Rows from block 4, named by matrix and row number. Each number is 200 + 20 x the weight over its row's rms, rounded and kept within 0 to 999. All counts start at 0. After the name is the row's rms in percent of the matrix's.
# convs2: project pointwise conv (model.blocks.4.convs.2.weight, 80x480x1x1), inputs 192-287
convs2.0,094,207,152,210,215,167,202,184,186,222,232,216,175,208,223,154,203,208,212,197,230,194,187,169,193,225,226,214,183,181,200,202,227,185,184,184,178,223,219,204,216,175,198,170,204,250,235,177,190,174,185,182,195,200,208,211,185,203,210,183,217,188,223,182,180,191,196,187,203,171,199,180,223,214,229,204,209,230,261,210,231,198,184,201,208,195,182,202,193,231,210,232,196,180,228,180,171
convs2.1,093,217,201,206,210,205,248,190,220,193,190,202,163,223,191,213,203,158,191,230,183,178,184,200,204,189,187,156,204,166,187,200,183,213,221,184,191,203,228,213,197,231,192,219,182,197,147,195,210,205,206,196,235,192,220,154,183,208,201,205,212,228,199,186,216,189,216,209,184,198,194,203,194,208,203,200,200,158,228,147,217,178,183,240,211,184,175,179,206,183,197,173,174,212,213,203,213
convs2.2,098,186,182,193,197,191,206,173,186,197,150,194,201,182,204,194,233,191,202,178,181,195,203,181,189,166,218,202,207,195,211,161,198,211,199,138,177,208,222,226,225,202,219,186,200,217,217,194,154,180,161,190,177,204,208,203,180,182,203,196,214,186,200,206,210,170,227,235,187,160,202,211,217,214,171,189,190,206,251,197,231,192,191,207,187,226,182,174,154,164,204,180,166,194,187,177,171
convs2.3,100,181,200,183,208,159,191,158,198,182,208,214,182,206,163,222,185,198,182,191,163,173,200,208,210,194,168,228,156,205,218,202,194,231,212,215,213,216,214,207,194,184,204,215,211,191,189,205,180,206,189,201,199,181,178,204,207,204,210,223,193,205,218,228,194,215,196,211,230,228,201,228,178,191,193,246,181,205,187,164,152,167,197,182,183,214,202,192,188,163,169,188,198,211,225,190,170
convs2.4,097,222,225,207,206,202,231,198,203,197,196,209,199,204,157,213,194,211,195,186,174,210,210,177,221,193,181,209,175,167,181,187,177,187,184,222,170,204,166,195,208,215,187,211,214,247,207,189,214,183,203,200,155,192,226,202,179,176,210,209,198,163,197,194,179,210,195,215,194,204,167,197,203,153,233,163,240,223,181,185,193,197,190,171,160,194,188,183,176,180,180,202,209,228,209,174,190
convs2.5,121,228,190,191,197,192,208,207,164,170,181,209,183,177,185,222,256,218,198,182,188,173,221,216,201,172,200,168,182,204,182,202,210,197,209,224,224,190,212,192,178,202,180,190,207,199,181,185,253,193,192,210,240,213,219,162,182,204,233,173,218,191,197,211,207,223,226,224,206,193,188,223,194,212,157,179,184,201,196,180,171,158,174,223,195,222,168,199,194,191,203,199,157,209,193,235,173
convs2.6,099,185,226,206,206,194,225,203,188,217,195,207,197,210,212,205,212,202,194,212,226,207,186,218,169,204,207,211,183,230,209,173,217,220,225,226,217,174,218,208,202,212,224,198,211,214,146,206,209,226,200,232,179,229,186,210,211,181,177,176,212,198,193,212,210,205,211,184,194,217,192,184,208,205,211,217,186,195,150,255,201,204,198,161,188,193,204,188,226,204,205,216,207,182,174,203,213
convs2.7,091,163,203,182,180,170,165,177,193,210,241,227,194,185,215,190,199,217,201,207,159,167,184,205,195,202,196,203,194,191,225,178,180,179,166,188,153,230,172,208,211,206,194,139,164,187,202,194,202,206,234,193,190,183,206,213,172,185,180,203,223,237,226,194,239,216,205,176,225,206,198,189,194,188,223,204,212,215,214,222,208,171,167,203,169,209,229,219,225,180,193,177,205,234,170,180,207
convs2.8,102,214,220,193,189,219,199,149,171,161,182,209,205,208,173,187,172,229,197,135,188,202,178,182,186,197,222,190,197,204,186,218,193,178,191,218,166,158,178,219,179,217,210,202,216,196,164,210,213,191,178,207,238,192,188,150,156,183,176,210,167,198,180,207,180,194,177,219,179,190,200,181,215,209,225,190,172,205,171,181,194,203,162,182,181,179,204,185,174,182,206,193,179,196,214,190,186
convs2.9,109,165,216,187,235,200,196,167,212,224,181,200,200,252,191,224,176,189,189,228,189,191,176,189,198,189,213,221,217,246,190,244,175,212,217,206,207,193,177,174,214,223,210,188,176,195,191,227,152,209,182,226,186,174,159,232,207,194,216,234,193,213,185,181,213,204,204,186,194,201,210,224,190,181,199,210,211,182,195,199,198,251,227,219,188,217,245,218,204,213,199,168,216,209,199,176,223
convs2.10,092,212,224,199,187,194,216,207,190,192,239,212,211,186,223,181,178,208,242,201,214,204,224,212,193,225,176,197,198,207,198,222,201,195,189,224,231,209,209,209,230,200,202,175,232,187,219,186,208,205,198,175,202,183,178,231,255,187,182,192,217,213,165,177,149,176,182,167,204,196,191,211,248,192,203,208,189,185,217,203,193,186,201,239,209,200,230,196,197,212,216,204,213,241,223,207,203
convs2.11,106,218,242,180,207,185,203,179,201,188,200,215,206,191,186,200,157,232,207,210,214,194,163,201,218,179,175,217,199,200,220,198,205,194,208,192,191,183,202,195,225,191,205,216,203,200,190,185,204,179,176,201,207,215,161,208,205,165,220,199,223,151,184,173,225,219,205,167,220,196,214,212,222,208,195,228,203,200,204,190,186,194,212,186,200,174,205,194,185,233,184,198,214,211,198,204,215
convs2.12,096,194,189,248,194,192,174,181,203,179,179,179,182,204,184,194,194,207,192,164,190,204,193,203,192,232,136,244,210,175,224,187,158,190,179,214,203,184,199,208,216,171,228,177,204,213,203,202,202,188,175,179,179,207,206,213,209,189,200,254,224,185,203,216,193,191,201,173,173,183,242,235,221,194,196,225,199,209,213,205,208,197,190,197,192,199,157,225,181,205,233,190,203,213,220,224,176
convs2.13,108,246,217,200,202,221,213,203,207,229,209,219,201,217,183,240,204,190,196,201,210,217,193,235,192,186,184,227,254,215,193,199,214,184,211,167,214,217,209,220,178,203,221,217,206,188,152,219,217,199,193,217,221,196,206,230,213,181,234,222,211,168,185,226,246,209,178,221,235,210,221,187,204,185,212,184,224,253,190,209,186,201,184,232,250,187,183,194,232,231,200,209,188,192,194,203,209
convs2.14,089,171,215,243,193,182,217,209,190,212,220,206,172,205,193,183,210,164,207,230,178,196,227,213,185,207,179,209,178,192,213,211,213,204,197,203,225,195,239,196,180,205,204,235,182,190,231,204,214,194,213,187,211,209,224,212,222,248,212,199,196,185,237,222,221,214,189,194,192,205,212,164,193,222,223,208,207,227,222,213,171,238,227,226,218,198,213,241,194,201,239,227,194,203,189,215,210
convs2.15,093,180,200,186,208,197,197,204,149,189,225,209,221,192,209,213,250,212,190,192,182,213,234,192,234,208,208,168,196,207,198,156,207,200,211,204,221,227,207,213,207,211,185,204,203,189,193,197,203,185,166,227,199,197,228,205,182,202,210,178,202,198,199,224,201,204,233,206,203,194,217,221,198,197,209,214,175,175,210,197,174,193,222,193,234,199,206,204,171,229,192,181,215,183,199,184,194
convs2.16,087,211,190,161,207,215,184,192,231,172,219,190,161,195,211,184,210,198,209,233,200,191,177,194,212,197,237,190,189,205,225,188,186,206,187,189,204,202,169,194,208,214,198,187,208,174,211,196,159,195,190,175,188,219,230,205,189,175,172,203,174,196,193,195,153,176,223,225,212,214,236,195,213,200,212,224,219,187,148,211,159,180,174,187,191,232,189,178,236,200,213,193,217,201,195,199,213
convs2.17,114,160,196,213,210,228,167,204,226,187,192,192,212,221,178,227,185,214,182,181,220,213,176,162,168,187,197,194,189,189,204,198,176,202,208,181,160,180,164,196,208,190,188,152,201,193,198,198,202,184,184,217,211,220,189,192,175,161,184,194,225,207,204,179,227,199,181,176,210,184,199,199,196,186,199,205,172,152,218,215,209,183,170,174,210,207,207,232,203,173,184,184,197,196,186,159,214
convs2.18,091,192,203,198,190,177,214,196,176,239,201,183,202,235,198,187,185,217,214,234,204,209,200,196,203,233,196,183,215,189,191,230,211,199,183,216,169,212,194,195,192,153,175,231,223,235,212,190,204,157,190,154,241,207,200,182,194,209,184,202,168,180,213,192,202,182,183,226,192,160,189,215,203,195,217,175,217,176,174,203,191,206,205,227,190,173,152,196,208,178,200,227,153,221,240,226,181
convs2.19,097,186,176,223,193,196,184,212,243,184,222,204,210,213,174,224,206,206,197,189,203,204,186,177,196,199,160,153,192,215,206,176,200,200,194,167,199,165,190,194,197,183,222,190,202,170,211,210,190,221,196,202,185,212,208,201,170,169,181,226,204,166,198,213,196,169,184,191,219,179,222,204,257,168,195,215,183,201,152,227,211,170,209,170,217,220,182,200,192,185,140,200,194,194,166,169,193
convs2.20,087,176,196,237,218,218,171,195,179,181,213,219,202,208,195,210,227,183,207,209,191,207,206,223,201,169,190,183,208,169,226,183,221,208,190,194,196,186,208,201,218,209,212,205,202,218,208,210,237,213,203,205,223,203,254,191,188,230,209,205,198,198,218,175,191,212,228,233,215,206,211,214,201,214,205,203,177,213,215,213,205,189,197,222,204,185,175,227,219,181,211,204,185,219,206,207,211
convs2.21,114,211,210,229,205,224,207,191,209,215,201,214,199,189,205,217,188,173,180,209,180,212,193,175,232,193,194,194,222,196,185,160,247,181,197,204,207,210,190,203,214,240,212,207,187,167,188,243,204,223,207,224,224,207,207,196,198,183,186,207,194,215,193,203,222,206,182,224,205,205,213,232,195,210,180,206,207,214,209,217,197,195,182,180,221,184,202,179,239,227,197,193,188,168,149,157,222
convs2.22,093,204,187,185,224,210,244,215,184,179,178,195,218,271,212,197,215,199,199,179,195,219,192,186,215,183,227,193,218,224,185,200,190,188,207,218,214,184,205,170,208,198,228,209,162,188,180,222,178,233,204,203,219,185,188,195,223,209,214,226,198,202,193,177,184,205,213,198,180,207,231,222,213,207,254,213,197,172,216,194,200,170,226,216,214,197,241,235,194,212,202,230,213,209,176,177,217
convs2.23,103,208,203,173,222,200,202,229,240,201,200,216,200,183,199,236,233,182,202,214,200,204,196,220,228,200,221,206,231,218,201,205,198,198,205,173,213,196,228,185,190,208,196,199,222,196,219,213,202,225,196,214,205,198,218,224,197,175,202,193,186,194,196,202,179,193,182,211,216,186,197,160,207,194,222,196,210,185,192,184,199,214,225,175,186,229,223,181,188,192,161,222,194,177,177,188,230
convs2.24,106,215,203,228,208,210,203,231,214,232,180,178,205,190,195,245,245,213,235,210,205,228,228,236,214,201,191,213,184,219,220,197,202,222,209,228,221,205,202,216,210,204,209,236,216,187,170,188,214,248,234,200,218,227,230,215,200,205,222,203,203,211,206,199,190,223,223,175,203,193,202,215,197,189,191,244,187,208,207,216,191,185,198,155,219,209,222,231,215,193,180,201,221,198,224,203,218
convs2.25,101,185,212,214,235,190,188,181,173,214,225,200,184,244,214,190,225,220,160,196,192,192,219,196,203,166,200,205,183,166,187,175,184,184,189,193,179,197,188,198,186,190,191,201,218,209,201,204,173,185,170,179,170,195,203,194,220,223,258,202,188,196,158,193,200,213,229,190,202,194,199,263,150,241,242,170,180,180,189,195,172,197,191,191,195,225,195,172,186,170,180,202,222,188,232,218,184
convs2.26,118,201,197,210,168,179,176,189,214,192,188,189,192,183,211,203,221,262,192,200,220,182,199,210,178,218,201,222,198,213,236,192,152,227,220,226,203,209,205,203,208,213,191,177,204,169,203,179,196,204,177,235,168,212,212,216,217,190,215,167,200,221,221,183,197,183,208,184,177,193,207,205,215,201,182,216,218,169,210,165,159,188,220,191,194,222,226,234,219,191,200,193,219,166,198,181,168
convs2.27,098,209,207,165,218,211,200,203,201,212,212,207,167,201,185,207,201,195,211,195,178,184,193,164,208,227,200,173,215,187,191,213,192,166,175,192,176,205,176,189,224,182,192,197,211,189,235,223,183,229,183,193,207,176,189,192,164,189,207,192,203,213,183,207,174,139,208,203,206,190,204,212,210,191,179,214,170,201,178,178,189,210,212,185,202,215,183,206,233,214,204,161,189,220,191,203,218
convs2.28,115,198,218,230,222,212,166,223,206,179,230,233,213,184,216,212,244,210,244,203,232,180,212,208,210,201,214,220,225,220,202,210,194,236,212,240,191,167,213,192,190,223,187,192,201,170,234,198,230,226,196,185,223,227,203,211,198,207,236,166,246,203,227,179,208,199,234,199,228,230,205,211,207,205,218,219,199,213,205,241,251,198,191,227,236,186,189,173,210,216,203,228,207,154,187,223,206
convs2.29,101,194,219,228,219,239,211,210,209,194,216,209,216,178,188,209,218,183,186,216,227,239,233,184,190,203,184,208,233,202,196,191,210,194,203,202,211,222,219,201,221,211,214,174,171,197,196,211,227,196,175,189,218,216,166,220,196,184,210,164,207,197,184,217,167,185,198,178,193,207,212,225,187,217,212,224,221,202,210,212,199,226,194,203,171,230,195,201,249,220,208,231,269,232,218,204,202
convs2.30,094,213,198,223,212,188,209,192,204,215,183,187,210,234,205,204,226,216,199,192,212,191,178,194,224,198,191,192,154,182,188,166,186,188,205,194,195,197,175,227,194,192,192,212,239,220,171,197,192,178,204,196,233,226,188,225,211,224,198,235,173,219,189,169,185,200,170,236,193,201,195,167,194,204,229,188,184,196,176,204,188,201,203,208,190,163,209,177,198,167,187,236,208,192,196,205,185
convs2.31,090,208,206,198,213,196,195,228,230,206,199,178,212,198,200,221,196,180,199,238,202,197,197,199,183,241,221,201,198,187,223,194,206,230,223,184,209,182,175,196,183,168,173,196,192,185,213,198,170,241,183,147,175,186,224,191,182,193,217,176,202,222,186,205,221,211,224,233,192,203,187,232,173,207,165,198,182,200,193,182,195,224,169,203,168,206,230,216,203,210,169,197,232,193,197,194,201
convs2.32,101,176,177,160,174,137,210,231,205,184,197,149,189,157,194,207,191,220,197,212,195,171,184,182,176,182,169,178,161,160,203,190,193,180,194,216,212,223,192,199,165,222,196,194,199,223,196,193,186,206,212,195,200,176,214,214,178,192,202,184,168,218,198,236,175,203,190,211,185,190,198,176,183,169,206,191,225,197,198,200,200,206,179,177,162,197,186,191,214,193,181,171,205,171,196,189,196
convs2.33,115,183,187,202,220,199,163,200,183,185,244,187,211,200,207,191,205,210,234,196,187,166,224,185,212,188,210,201,183,197,215,188,224,221,201,174,176,240,177,188,213,220,191,196,207,225,211,181,234,163,179,180,177,197,189,205,188,171,205,182,225,186,200,141,226,198,228,174,226,225,185,189,198,176,220,203,214,185,179,207,202,148,204,202,195,186,188,165,193,209,188,187,159,195,186,214,188
convs2.34,095,178,189,206,183,202,185,225,253,220,165,219,168,257,192,185,231,197,204,160,211,166,201,208,188,190,188,230,185,180,219,212,191,200,201,217,192,184,185,184,202,154,217,182,199,211,214,195,196,199,223,205,182,220,202,208,176,204,198,246,213,237,211,207,207,201,206,180,181,214,244,187,191,194,230,198,198,202,192,183,159,192,179,173,198,206,189,220,227,197,169,194,189,162,176,201,215
convs2.35,112,164,180,225,202,212,190,214,196,205,207,211,183,208,197,211,196,166,196,166,188,214,223,182,191,191,208,153,220,222,199,154,197,188,163,222,177,201,195,208,204,186,197,214,183,181,225,218,184,203,205,224,241,199,207,193,213,202,229,196,194,224,152,190,209,234,195,207,194,179,187,233,196,249,224,170,208,166,209,221,188,219,193,239,200,199,216,174,206,209,215,198,204,210,206,205,188
convs2.36,093,220,192,198,204,214,205,195,222,198,195,175,170,197,217,199,189,189,186,209,208,210,202,186,212,180,196,201,207,206,193,185,217,215,191,166,201,205,213,233,213,213,185,204,222,230,178,184,156,176,204,218,186,185,197,207,220,236,168,207,196,195,221,164,209,205,178,195,197,157,206,203,218,207,203,184,194,198,173,192,177,169,231,202,249,211,196,167,207,229,200,195,163,161,193,203,197
convs2.37,101,211,189,200,204,191,244,156,227,190,159,180,213,205,186,186,167,222,184,193,155,203,197,183,209,179,187,198,183,172,198,157,177,191,180,182,192,187,241,192,217,183,222,223,200,213,196,193,233,182,181,202,191,202,186,200,217,197,219,185,192,174,181,200,212,196,145,190,187,166,202,208,219,176,195,208,198,165,183,155,182,197,191,199,198,198,199,203,184,154,171,191,213,198,177,217,171
convs2.38,103,198,203,195,172,234,230,226,231,194,221,211,218,218,178,206,178,199,193,204,203,247,193,181,185,134,213,220,209,193,199,203,198,202,195,207,213,176,192,176,202,188,239,212,204,200,176,241,217,218,204,248,188,197,205,210,229,196,186,254,206,206,174,216,239,206,168,197,206,196,228,229,207,213,186,200,194,189,205,222,194,211,219,196,207,217,217,183,168,183,196,218,223,203,206,186,218
convs2.39,095,179,217,208,237,202,195,188,210,176,213,190,162,192,209,217,208,170,223,162,221,228,191,213,205,192,163,185,228,227,217,182,221,182,204,220,232,181,213,194,226,183,233,201,216,218,168,221,176,208,206,181,209,226,205,201,216,180,192,218,227,203,226,206,233,177,200,238,230,176,201,213,239,197,201,229,212,204,159,185,181,198,193,208,214,200,166,180,197,202,191,178,194,189,217,191,232
convs2.40,087,206,185,207,198,217,209,188,244,192,220,222,198,204,187,201,145,199,185,204,201,210,224,167,194,202,202,192,187,204,209,179,177,212,230,188,187,195,222,185,207,179,219,237,179,205,207,208,180,213,208,191,204,214,216,197,237,217,207,203,202,176,193,198,251,225,181,160,199,196,198,239,215,214,176,223,191,178,205,204,207,183,194,189,193,186,187,189,184,211,179,193,227,192,212,206,220
convs2.41,098,237,214,195,210,211,219,207,185,206,216,191,190,244,207,205,231,182,204,205,225,200,200,214,213,229,234,186,205,179,198,191,226,172,208,216,209,183,225,195,156,209,208,201,197,147,204,220,194,216,230,170,198,204,206,204,249,206,205,202,209,172,180,205,201,243,208,207,202,159,195,188,211,217,178,182,182,241,203,187,226,194,214,202,232,214,204,191,212,186,190,235,209,159,173,203,210
convs2.42,089,193,184,237,227,190,205,182,222,195,163,187,214,222,211,175,234,181,238,220,188,201,213,212,210,197,198,199,191,146,219,217,204,187,202,208,228,191,196,201,156,173,229,195,148,135,192,210,204,210,220,183,169,190,202,206,185,220,212,211,179,197,204,218,178,208,238,202,195,210,228,184,196,193,181,207,198,186,182,155,186,189,217,194,204,195,196,216,175,206,226,212,203,190,181,213,199
convs2.43,107,211,214,223,199,239,192,194,221,223,198,169,185,182,201,240,215,210,230,184,209,215,155,232,200,232,187,204,228,178,238,190,198,200,242,200,212,202,227,210,196,209,224,179,231,201,199,183,196,226,219,191,146,209,220,215,201,162,219,197,190,174,194,171,189,191,208,196,223,202,215,217,196,196,167,236,226,204,196,173,179,203,193,233,206,199,196,203,198,203,196,170,221,226,247,188,195
convs2.44,087,235,196,212,213,222,210,203,205,231,182,201,194,179,191,213,219,184,204,205,175,206,181,196,210,201,194,202,223,177,189,181,226,198,187,169,177,215,195,203,220,175,225,206,195,175,220,207,239,226,208,194,188,219,200,208,210,172,196,193,211,171,214,199,191,187,219,229,218,208,201,210,235,201,193,189,230,224,207,180,214,206,202,214,205,223,188,194,227,221,199,217,194,189,211,180,193
convs2.45,105,253,226,210,206,227,211,242,178,191,202,193,206,206,197,181,184,203,177,175,217,201,228,171,241,217,211,219,232,220,175,228,211,232,232,231,191,192,213,193,188,181,187,228,204,197,203,204,205,198,169,177,228,204,202,201,219,212,174,204,174,194,190,195,181,164,187,211,205,193,193,214,201,206,197,214,172,233,174,221,187,228,188,220,239,149,192,150,205,203,227,208,214,180,222,199,184
convs2.46,096,214,186,238,212,220,216,200,177,190,198,201,199,194,193,204,216,218,194,225,227,233,207,198,199,205,232,210,210,214,208,204,218,202,206,224,197,198,230,213,214,210,194,177,176,203,209,190,178,195,224,173,212,221,225,168,206,234,206,179,228,152,191,203,241,204,223,226,226,200,196,218,225,195,208,201,177,213,236,208,204,190,197,205,230,192,226,217,188,190,204,228,200,211,178,200,235
convs2.47,105,209,187,190,155,218,209,206,168,195,216,198,210,190,209,235,190,182,196,239,193,218,237,195,210,183,209,204,209,225,219,207,222,217,200,212,211,220,226,185,215,181,208,201,185,197,220,209,156,209,193,215,201,197,190,194,206,231,186,184,205,199,219,209,206,208,187,176,223,217,214,213,209,203,222,206,190,212,226,212,214,202,207,217,229,198,194,199,184,187,204,211,205,233,204,180,197
convs2.48,097,205,217,252,204,168,199,183,202,185,190,197,220,200,183,164,199,190,188,163,191,187,237,209,199,216,193,213,196,180,183,223,201,236,192,230,187,188,189,186,189,205,201,194,192,238,178,185,206,169,164,218,183,194,184,206,210,194,196,198,155,246,199,213,180,199,218,163,171,207,214,203,170,204,208,186,209,255,189,194,201,222,197,211,206,160,182,193,226,162,231,204,194,174,195,198,181
convs2.49,109,220,200,184,194,209,174,167,178,182,197,187,204,217,189,196,223,215,196,189,187,191,216,187,210,187,179,183,193,186,182,187,199,160,200,194,195,225,164,242,192,224,154,211,219,182,207,166,210,186,216,207,235,205,181,190,191,167,209,178,207,156,200,200,218,207,222,186,204,214,182,173,188,183,203,167,200,163,170,181,204,191,164,196,175,217,204,189,211,177,193,216,194,158,191,196,185
convs2.50,111,209,185,209,203,204,220,246,175,208,221,213,240,196,222,222,196,189,181,188,182,236,201,219,205,219,213,192,212,202,228,228,207,195,181,214,242,195,238,186,202,215,212,193,181,199,203,198,249,225,231,168,229,188,210,189,224,215,225,205,211,212,210,181,221,200,208,208,213,221,227,199,218,239,204,223,199,215,203,211,212,190,228,198,220,196,171,217,224,210,211,210,208,231,182,214,220
convs2.51,090,194,220,175,205,205,173,230,168,203,200,202,187,193,183,201,200,181,212,206,236,191,212,209,195,193,214,199,231,204,172,227,200,201,218,170,212,230,191,209,232,198,196,222,174,192,228,203,198,196,229,161,222,207,217,209,183,179,220,193,181,216,184,225,230,206,188,219,215,196,180,224,155,204,183,162,199,183,232,208,215,238,210,216,190,202,209,211,241,196,223,187,212,188,205,218,181
convs2.52,090,221,239,213,177,219,182,186,179,197,211,234,199,197,219,231,236,192,219,176,212,225,209,206,207,197,237,204,219,191,207,185,229,192,193,225,175,175,168,192,211,206,164,228,190,191,191,212,215,220,190,187,214,203,239,233,201,185,202,169,222,206,229,207,252,246,201,219,229,203,197,196,186,176,206,178,193,200,231,212,226,239,211,186,195,212,224,215,225,238,191,240,209,196,185,198,207
convs2.53,094,181,174,216,182,204,200,212,190,199,210,209,211,197,184,200,177,200,200,190,216,206,205,176,193,197,214,207,193,187,194,174,219,201,224,220,205,207,215,228,192,167,233,189,203,198,220,221,215,224,250,191,178,186,185,197,208,198,213,206,214,171,218,214,226,189,179,181,205,230,240,219,195,246,202,223,175,195,220,195,174,216,187,177,182,183,213,194,184,248,201,218,205,232,223,185,224
convs2.54,112,222,216,170,184,230,208,209,185,231,225,233,206,203,192,217,188,181,204,205,185,230,212,212,214,216,219,204,237,219,178,191,231,189,196,171,195,203,194,205,206,202,229,210,199,186,235,230,189,215,200,180,225,214,235,244,212,191,203,217,237,184,217,178,219,197,203,196,242,214,217,187,197,206,222,213,188,219,217,221,207,198,217,200,221,207,194,190,209,230,214,226,191,211,203,207,224
convs2.55,110,201,234,251,208,234,217,226,194,194,194,217,226,191,201,205,223,194,216,199,235,211,227,207,204,188,208,186,208,171,196,197,195,204,237,204,218,167,205,200,219,218,222,227,196,197,174,212,226,202,203,193,214,243,206,207,205,223,205,210,210,144,208,203,196,231,214,198,192,208,205,226,196,228,217,226,180,214,179,204,180,215,221,181,217,169,206,196,193,239,221,212,227,155,193,225,204
convs2.56,093,217,176,201,167,156,209,159,202,184,191,215,220,228,189,176,173,150,186,238,178,199,169,175,188,226,189,211,167,162,219,253,214,193,164,196,209,182,194,206,211,178,188,206,197,236,148,207,178,221,197,178,198,197,199,178,212,181,172,221,194,166,212,180,238,216,176,224,162,216,192,194,202,179,187,210,185,173,181,189,206,215,156,194,196,212,217,152,186,175,214,187,190,182,182,188,204
convs2.57,080,225,208,192,167,219,204,205,191,217,192,215,197,168,168,207,184,205,233,210,163,190,214,199,199,198,217,216,215,205,187,173,215,187,199,186,212,218,187,206,197,220,216,195,200,211,192,183,198,209,233,188,192,209,195,196,190,173,203,178,196,146,173,188,207,193,179,181,206,202,173,223,180,214,161,215,200,199,203,202,217,201,215,211,226,216,212,203,182,201,203,196,171,213,183,202,187
convs2.58,101,206,199,185,207,209,208,208,204,197,192,176,198,211,214,180,200,195,168,217,215,219,220,194,201,224,224,221,208,208,199,199,223,216,172,187,200,209,253,227,202,169,209,207,212,206,250,222,205,208,203,206,169,188,156,192,222,217,179,217,233,217,199,179,174,172,194,192,162,184,212,203,172,206,188,185,204,172,203,213,198,208,202,183,203,222,190,195,239,196,210,159,225,223,216,159,194
convs2.59,100,195,210,180,207,180,173,182,225,222,236,252,185,183,207,190,193,190,182,196,206,199,196,221,173,171,215,234,179,210,211,212,191,302,215,226,214,205,194,181,197,219,196,183,185,193,196,187,171,191,178,214,172,210,180,196,216,219,206,198,230,234,248,176,196,252,193,179,174,251,209,227,161,210,202,212,200,214,219,177,197,197,212,181,189,216,220,202,192,206,172,191,220,189,217,228,221
convs2.60,093,190,184,181,206,162,177,213,153,202,224,222,187,166,168,206,195,180,226,185,202,166,207,207,163,190,180,195,182,214,207,210,188,201,148,172,220,214,216,174,224,197,212,192,194,185,184,196,187,216,193,206,178,192,242,176,182,208,224,169,235,217,188,201,164,182,207,205,213,193,165,204,192,206,193,189,208,152,193,220,214,188,218,214,199,228,160,199,178,162,203,193,174,190,240,204,193
convs2.61,105,209,206,193,178,221,197,186,211,190,173,176,173,183,181,228,217,225,177,243,206,215,210,171,215,228,216,199,220,164,209,184,162,190,201,197,186,207,208,235,199,210,195,206,244,220,226,216,208,199,182,227,216,188,206,206,205,185,200,195,222,204,174,226,195,192,202,222,175,149,203,203,208,204,188,204,177,156,170,198,190,201,184,170,177,230,192,209,184,162,188,212,211,174,229,179,206
convs2.62,104,199,191,191,176,192,201,208,189,208,202,164,222,174,213,204,166,208,175,192,212,212,195,198,173,229,209,228,207,187,187,254,211,188,213,236,190,208,199,218,159,203,198,203,191,211,215,191,218,212,207,211,173,187,198,212,220,197,201,170,208,182,180,185,193,215,210,175,216,211,189,180,201,260,186,187,194,189,228,204,211,158,191,206,172,179,214,208,211,187,202,210,214,164,204,214,189
convs2.63,099,226,204,196,187,193,205,210,169,206,168,187,212,204,189,222,215,205,187,200,160,208,181,192,223,201,207,166,172,194,202,174,177,183,178,165,185,212,172,202,223,166,194,193,204,192,210,190,186,221,168,190,191,200,218,190,213,199,233,180,209,204,205,173,251,196,229,228,216,199,210,204,229,171,205,211,200,222,177,172,225,188,184,201,198,220,212,178,209,197,201,164,202,184,204,194,202
convs2.64,095,204,194,182,190,203,206,179,226,173,189,166,189,236,180,216,225,267,192,186,193,209,201,202,208,179,188,209,193,175,217,191,184,188,215,212,192,192,173,205,221,206,193,200,227,219,194,226,205,213,214,214,213,207,215,217,188,167,207,199,214,210,156,209,198,159,209,218,184,186,211,214,200,209,226,216,191,198,184,205,157,211,191,188,194,206,196,200,167,218,179,189,200,199,208,188,190
convs2.65,083,222,187,184,200,212,210,184,226,236,178,172,193,190,191,201,241,198,162,218,227,196,200,192,176,186,171,227,198,184,230,187,190,192,192,230,169,186,215,182,214,166,199,163,186,220,198,196,174,237,190,201,184,200,208,195,158,195,189,206,176,248,186,197,192,188,231,219,203,199,198,208,247,177,220,180,211,175,197,211,209,188,192,207,182,190,206,182,208,173,215,202,195,199,181,209,206
convs2.66,113,170,205,166,198,201,202,145,145,219,213,210,188,206,214,175,216,190,198,207,206,200,205,206,198,188,206,230,209,190,168,195,185,199,188,198,187,195,175,204,262,225,191,219,191,231,193,197,189,178,208,217,217,207,212,182,181,187,219,187,204,265,178,177,175,196,240,215,194,220,183,219,220,206,192,190,199,181,209,175,197,218,184,222,196,195,163,188,174,170,182,216,201,251,237,234,214
convs2.67,101,233,160,188,213,178,202,233,181,220,186,159,186,175,199,215,214,195,186,210,213,196,191,190,208,204,224,201,186,170,213,156,223,188,200,188,189,213,176,209,183,195,175,186,203,169,201,177,185,186,196,196,192,180,208,185,178,180,190,165,180,186,186,198,196,198,214,222,204,193,177,201,202,178,219,183,186,186,199,188,199,182,196,214,209,171,200,181,187,159,216,213,210,201,199,178,169
convs2.68,090,210,222,189,190,206,200,225,185,219,188,175,166,182,224,205,127,184,204,215,213,212,195,208,186,257,215,203,228,192,197,215,238,190,203,243,194,187,210,198,169,219,213,197,196,189,215,212,180,215,219,188,193,192,198,218,198,193,177,194,201,200,215,211,241,183,175,183,202,215,194,158,220,239,167,190,169,196,193,235,196,201,202,204,221,181,236,197,257,224,231,187,223,179,197,199,221
convs2.69,098,149,206,216,189,196,166,208,220,217,204,207,205,204,212,200,136,165,210,206,214,216,203,186,169,201,199,220,193,226,228,220,207,212,186,203,190,184,190,194,241,181,192,201,173,203,198,195,169,183,188,208,187,213,172,164,210,193,242,204,197,187,185,151,202,208,190,179,202,195,220,223,184,197,197,221,206,199,225,187,180,238,207,207,203,231,220,231,192,232,181,207,208,179,204,197,176
convs2.70,118,191,184,213,199,203,197,197,217,222,176,207,185,227,190,202,228,188,217,189,197,174,190,206,148,209,175,235,244,220,209,231,193,219,202,207,222,177,225,187,235,196,212,194,204,194,208,219,200,174,157,216,204,207,192,191,195,209,211,238,180,213,201,200,173,205,179,200,205,187,201,223,180,187,195,200,211,237,238,185,207,204,212,204,215,224,177,230,208,153,191,209,191,227,208,191,166
convs2.71,104,195,211,184,207,207,185,179,202,216,213,211,174,184,201,201,212,212,214,200,183,179,153,182,231,188,199,230,202,181,207,173,152,203,201,171,190,212,194,195,184,221,202,216,204,179,158,172,160,209,229,226,199,204,189,183,170,171,193,193,208,166,201,217,191,214,184,169,229,248,179,190,227,200,200,212,213,184,180,189,137,174,178,219,176,197,200,188,226,225,198,151,185,194,173,207,207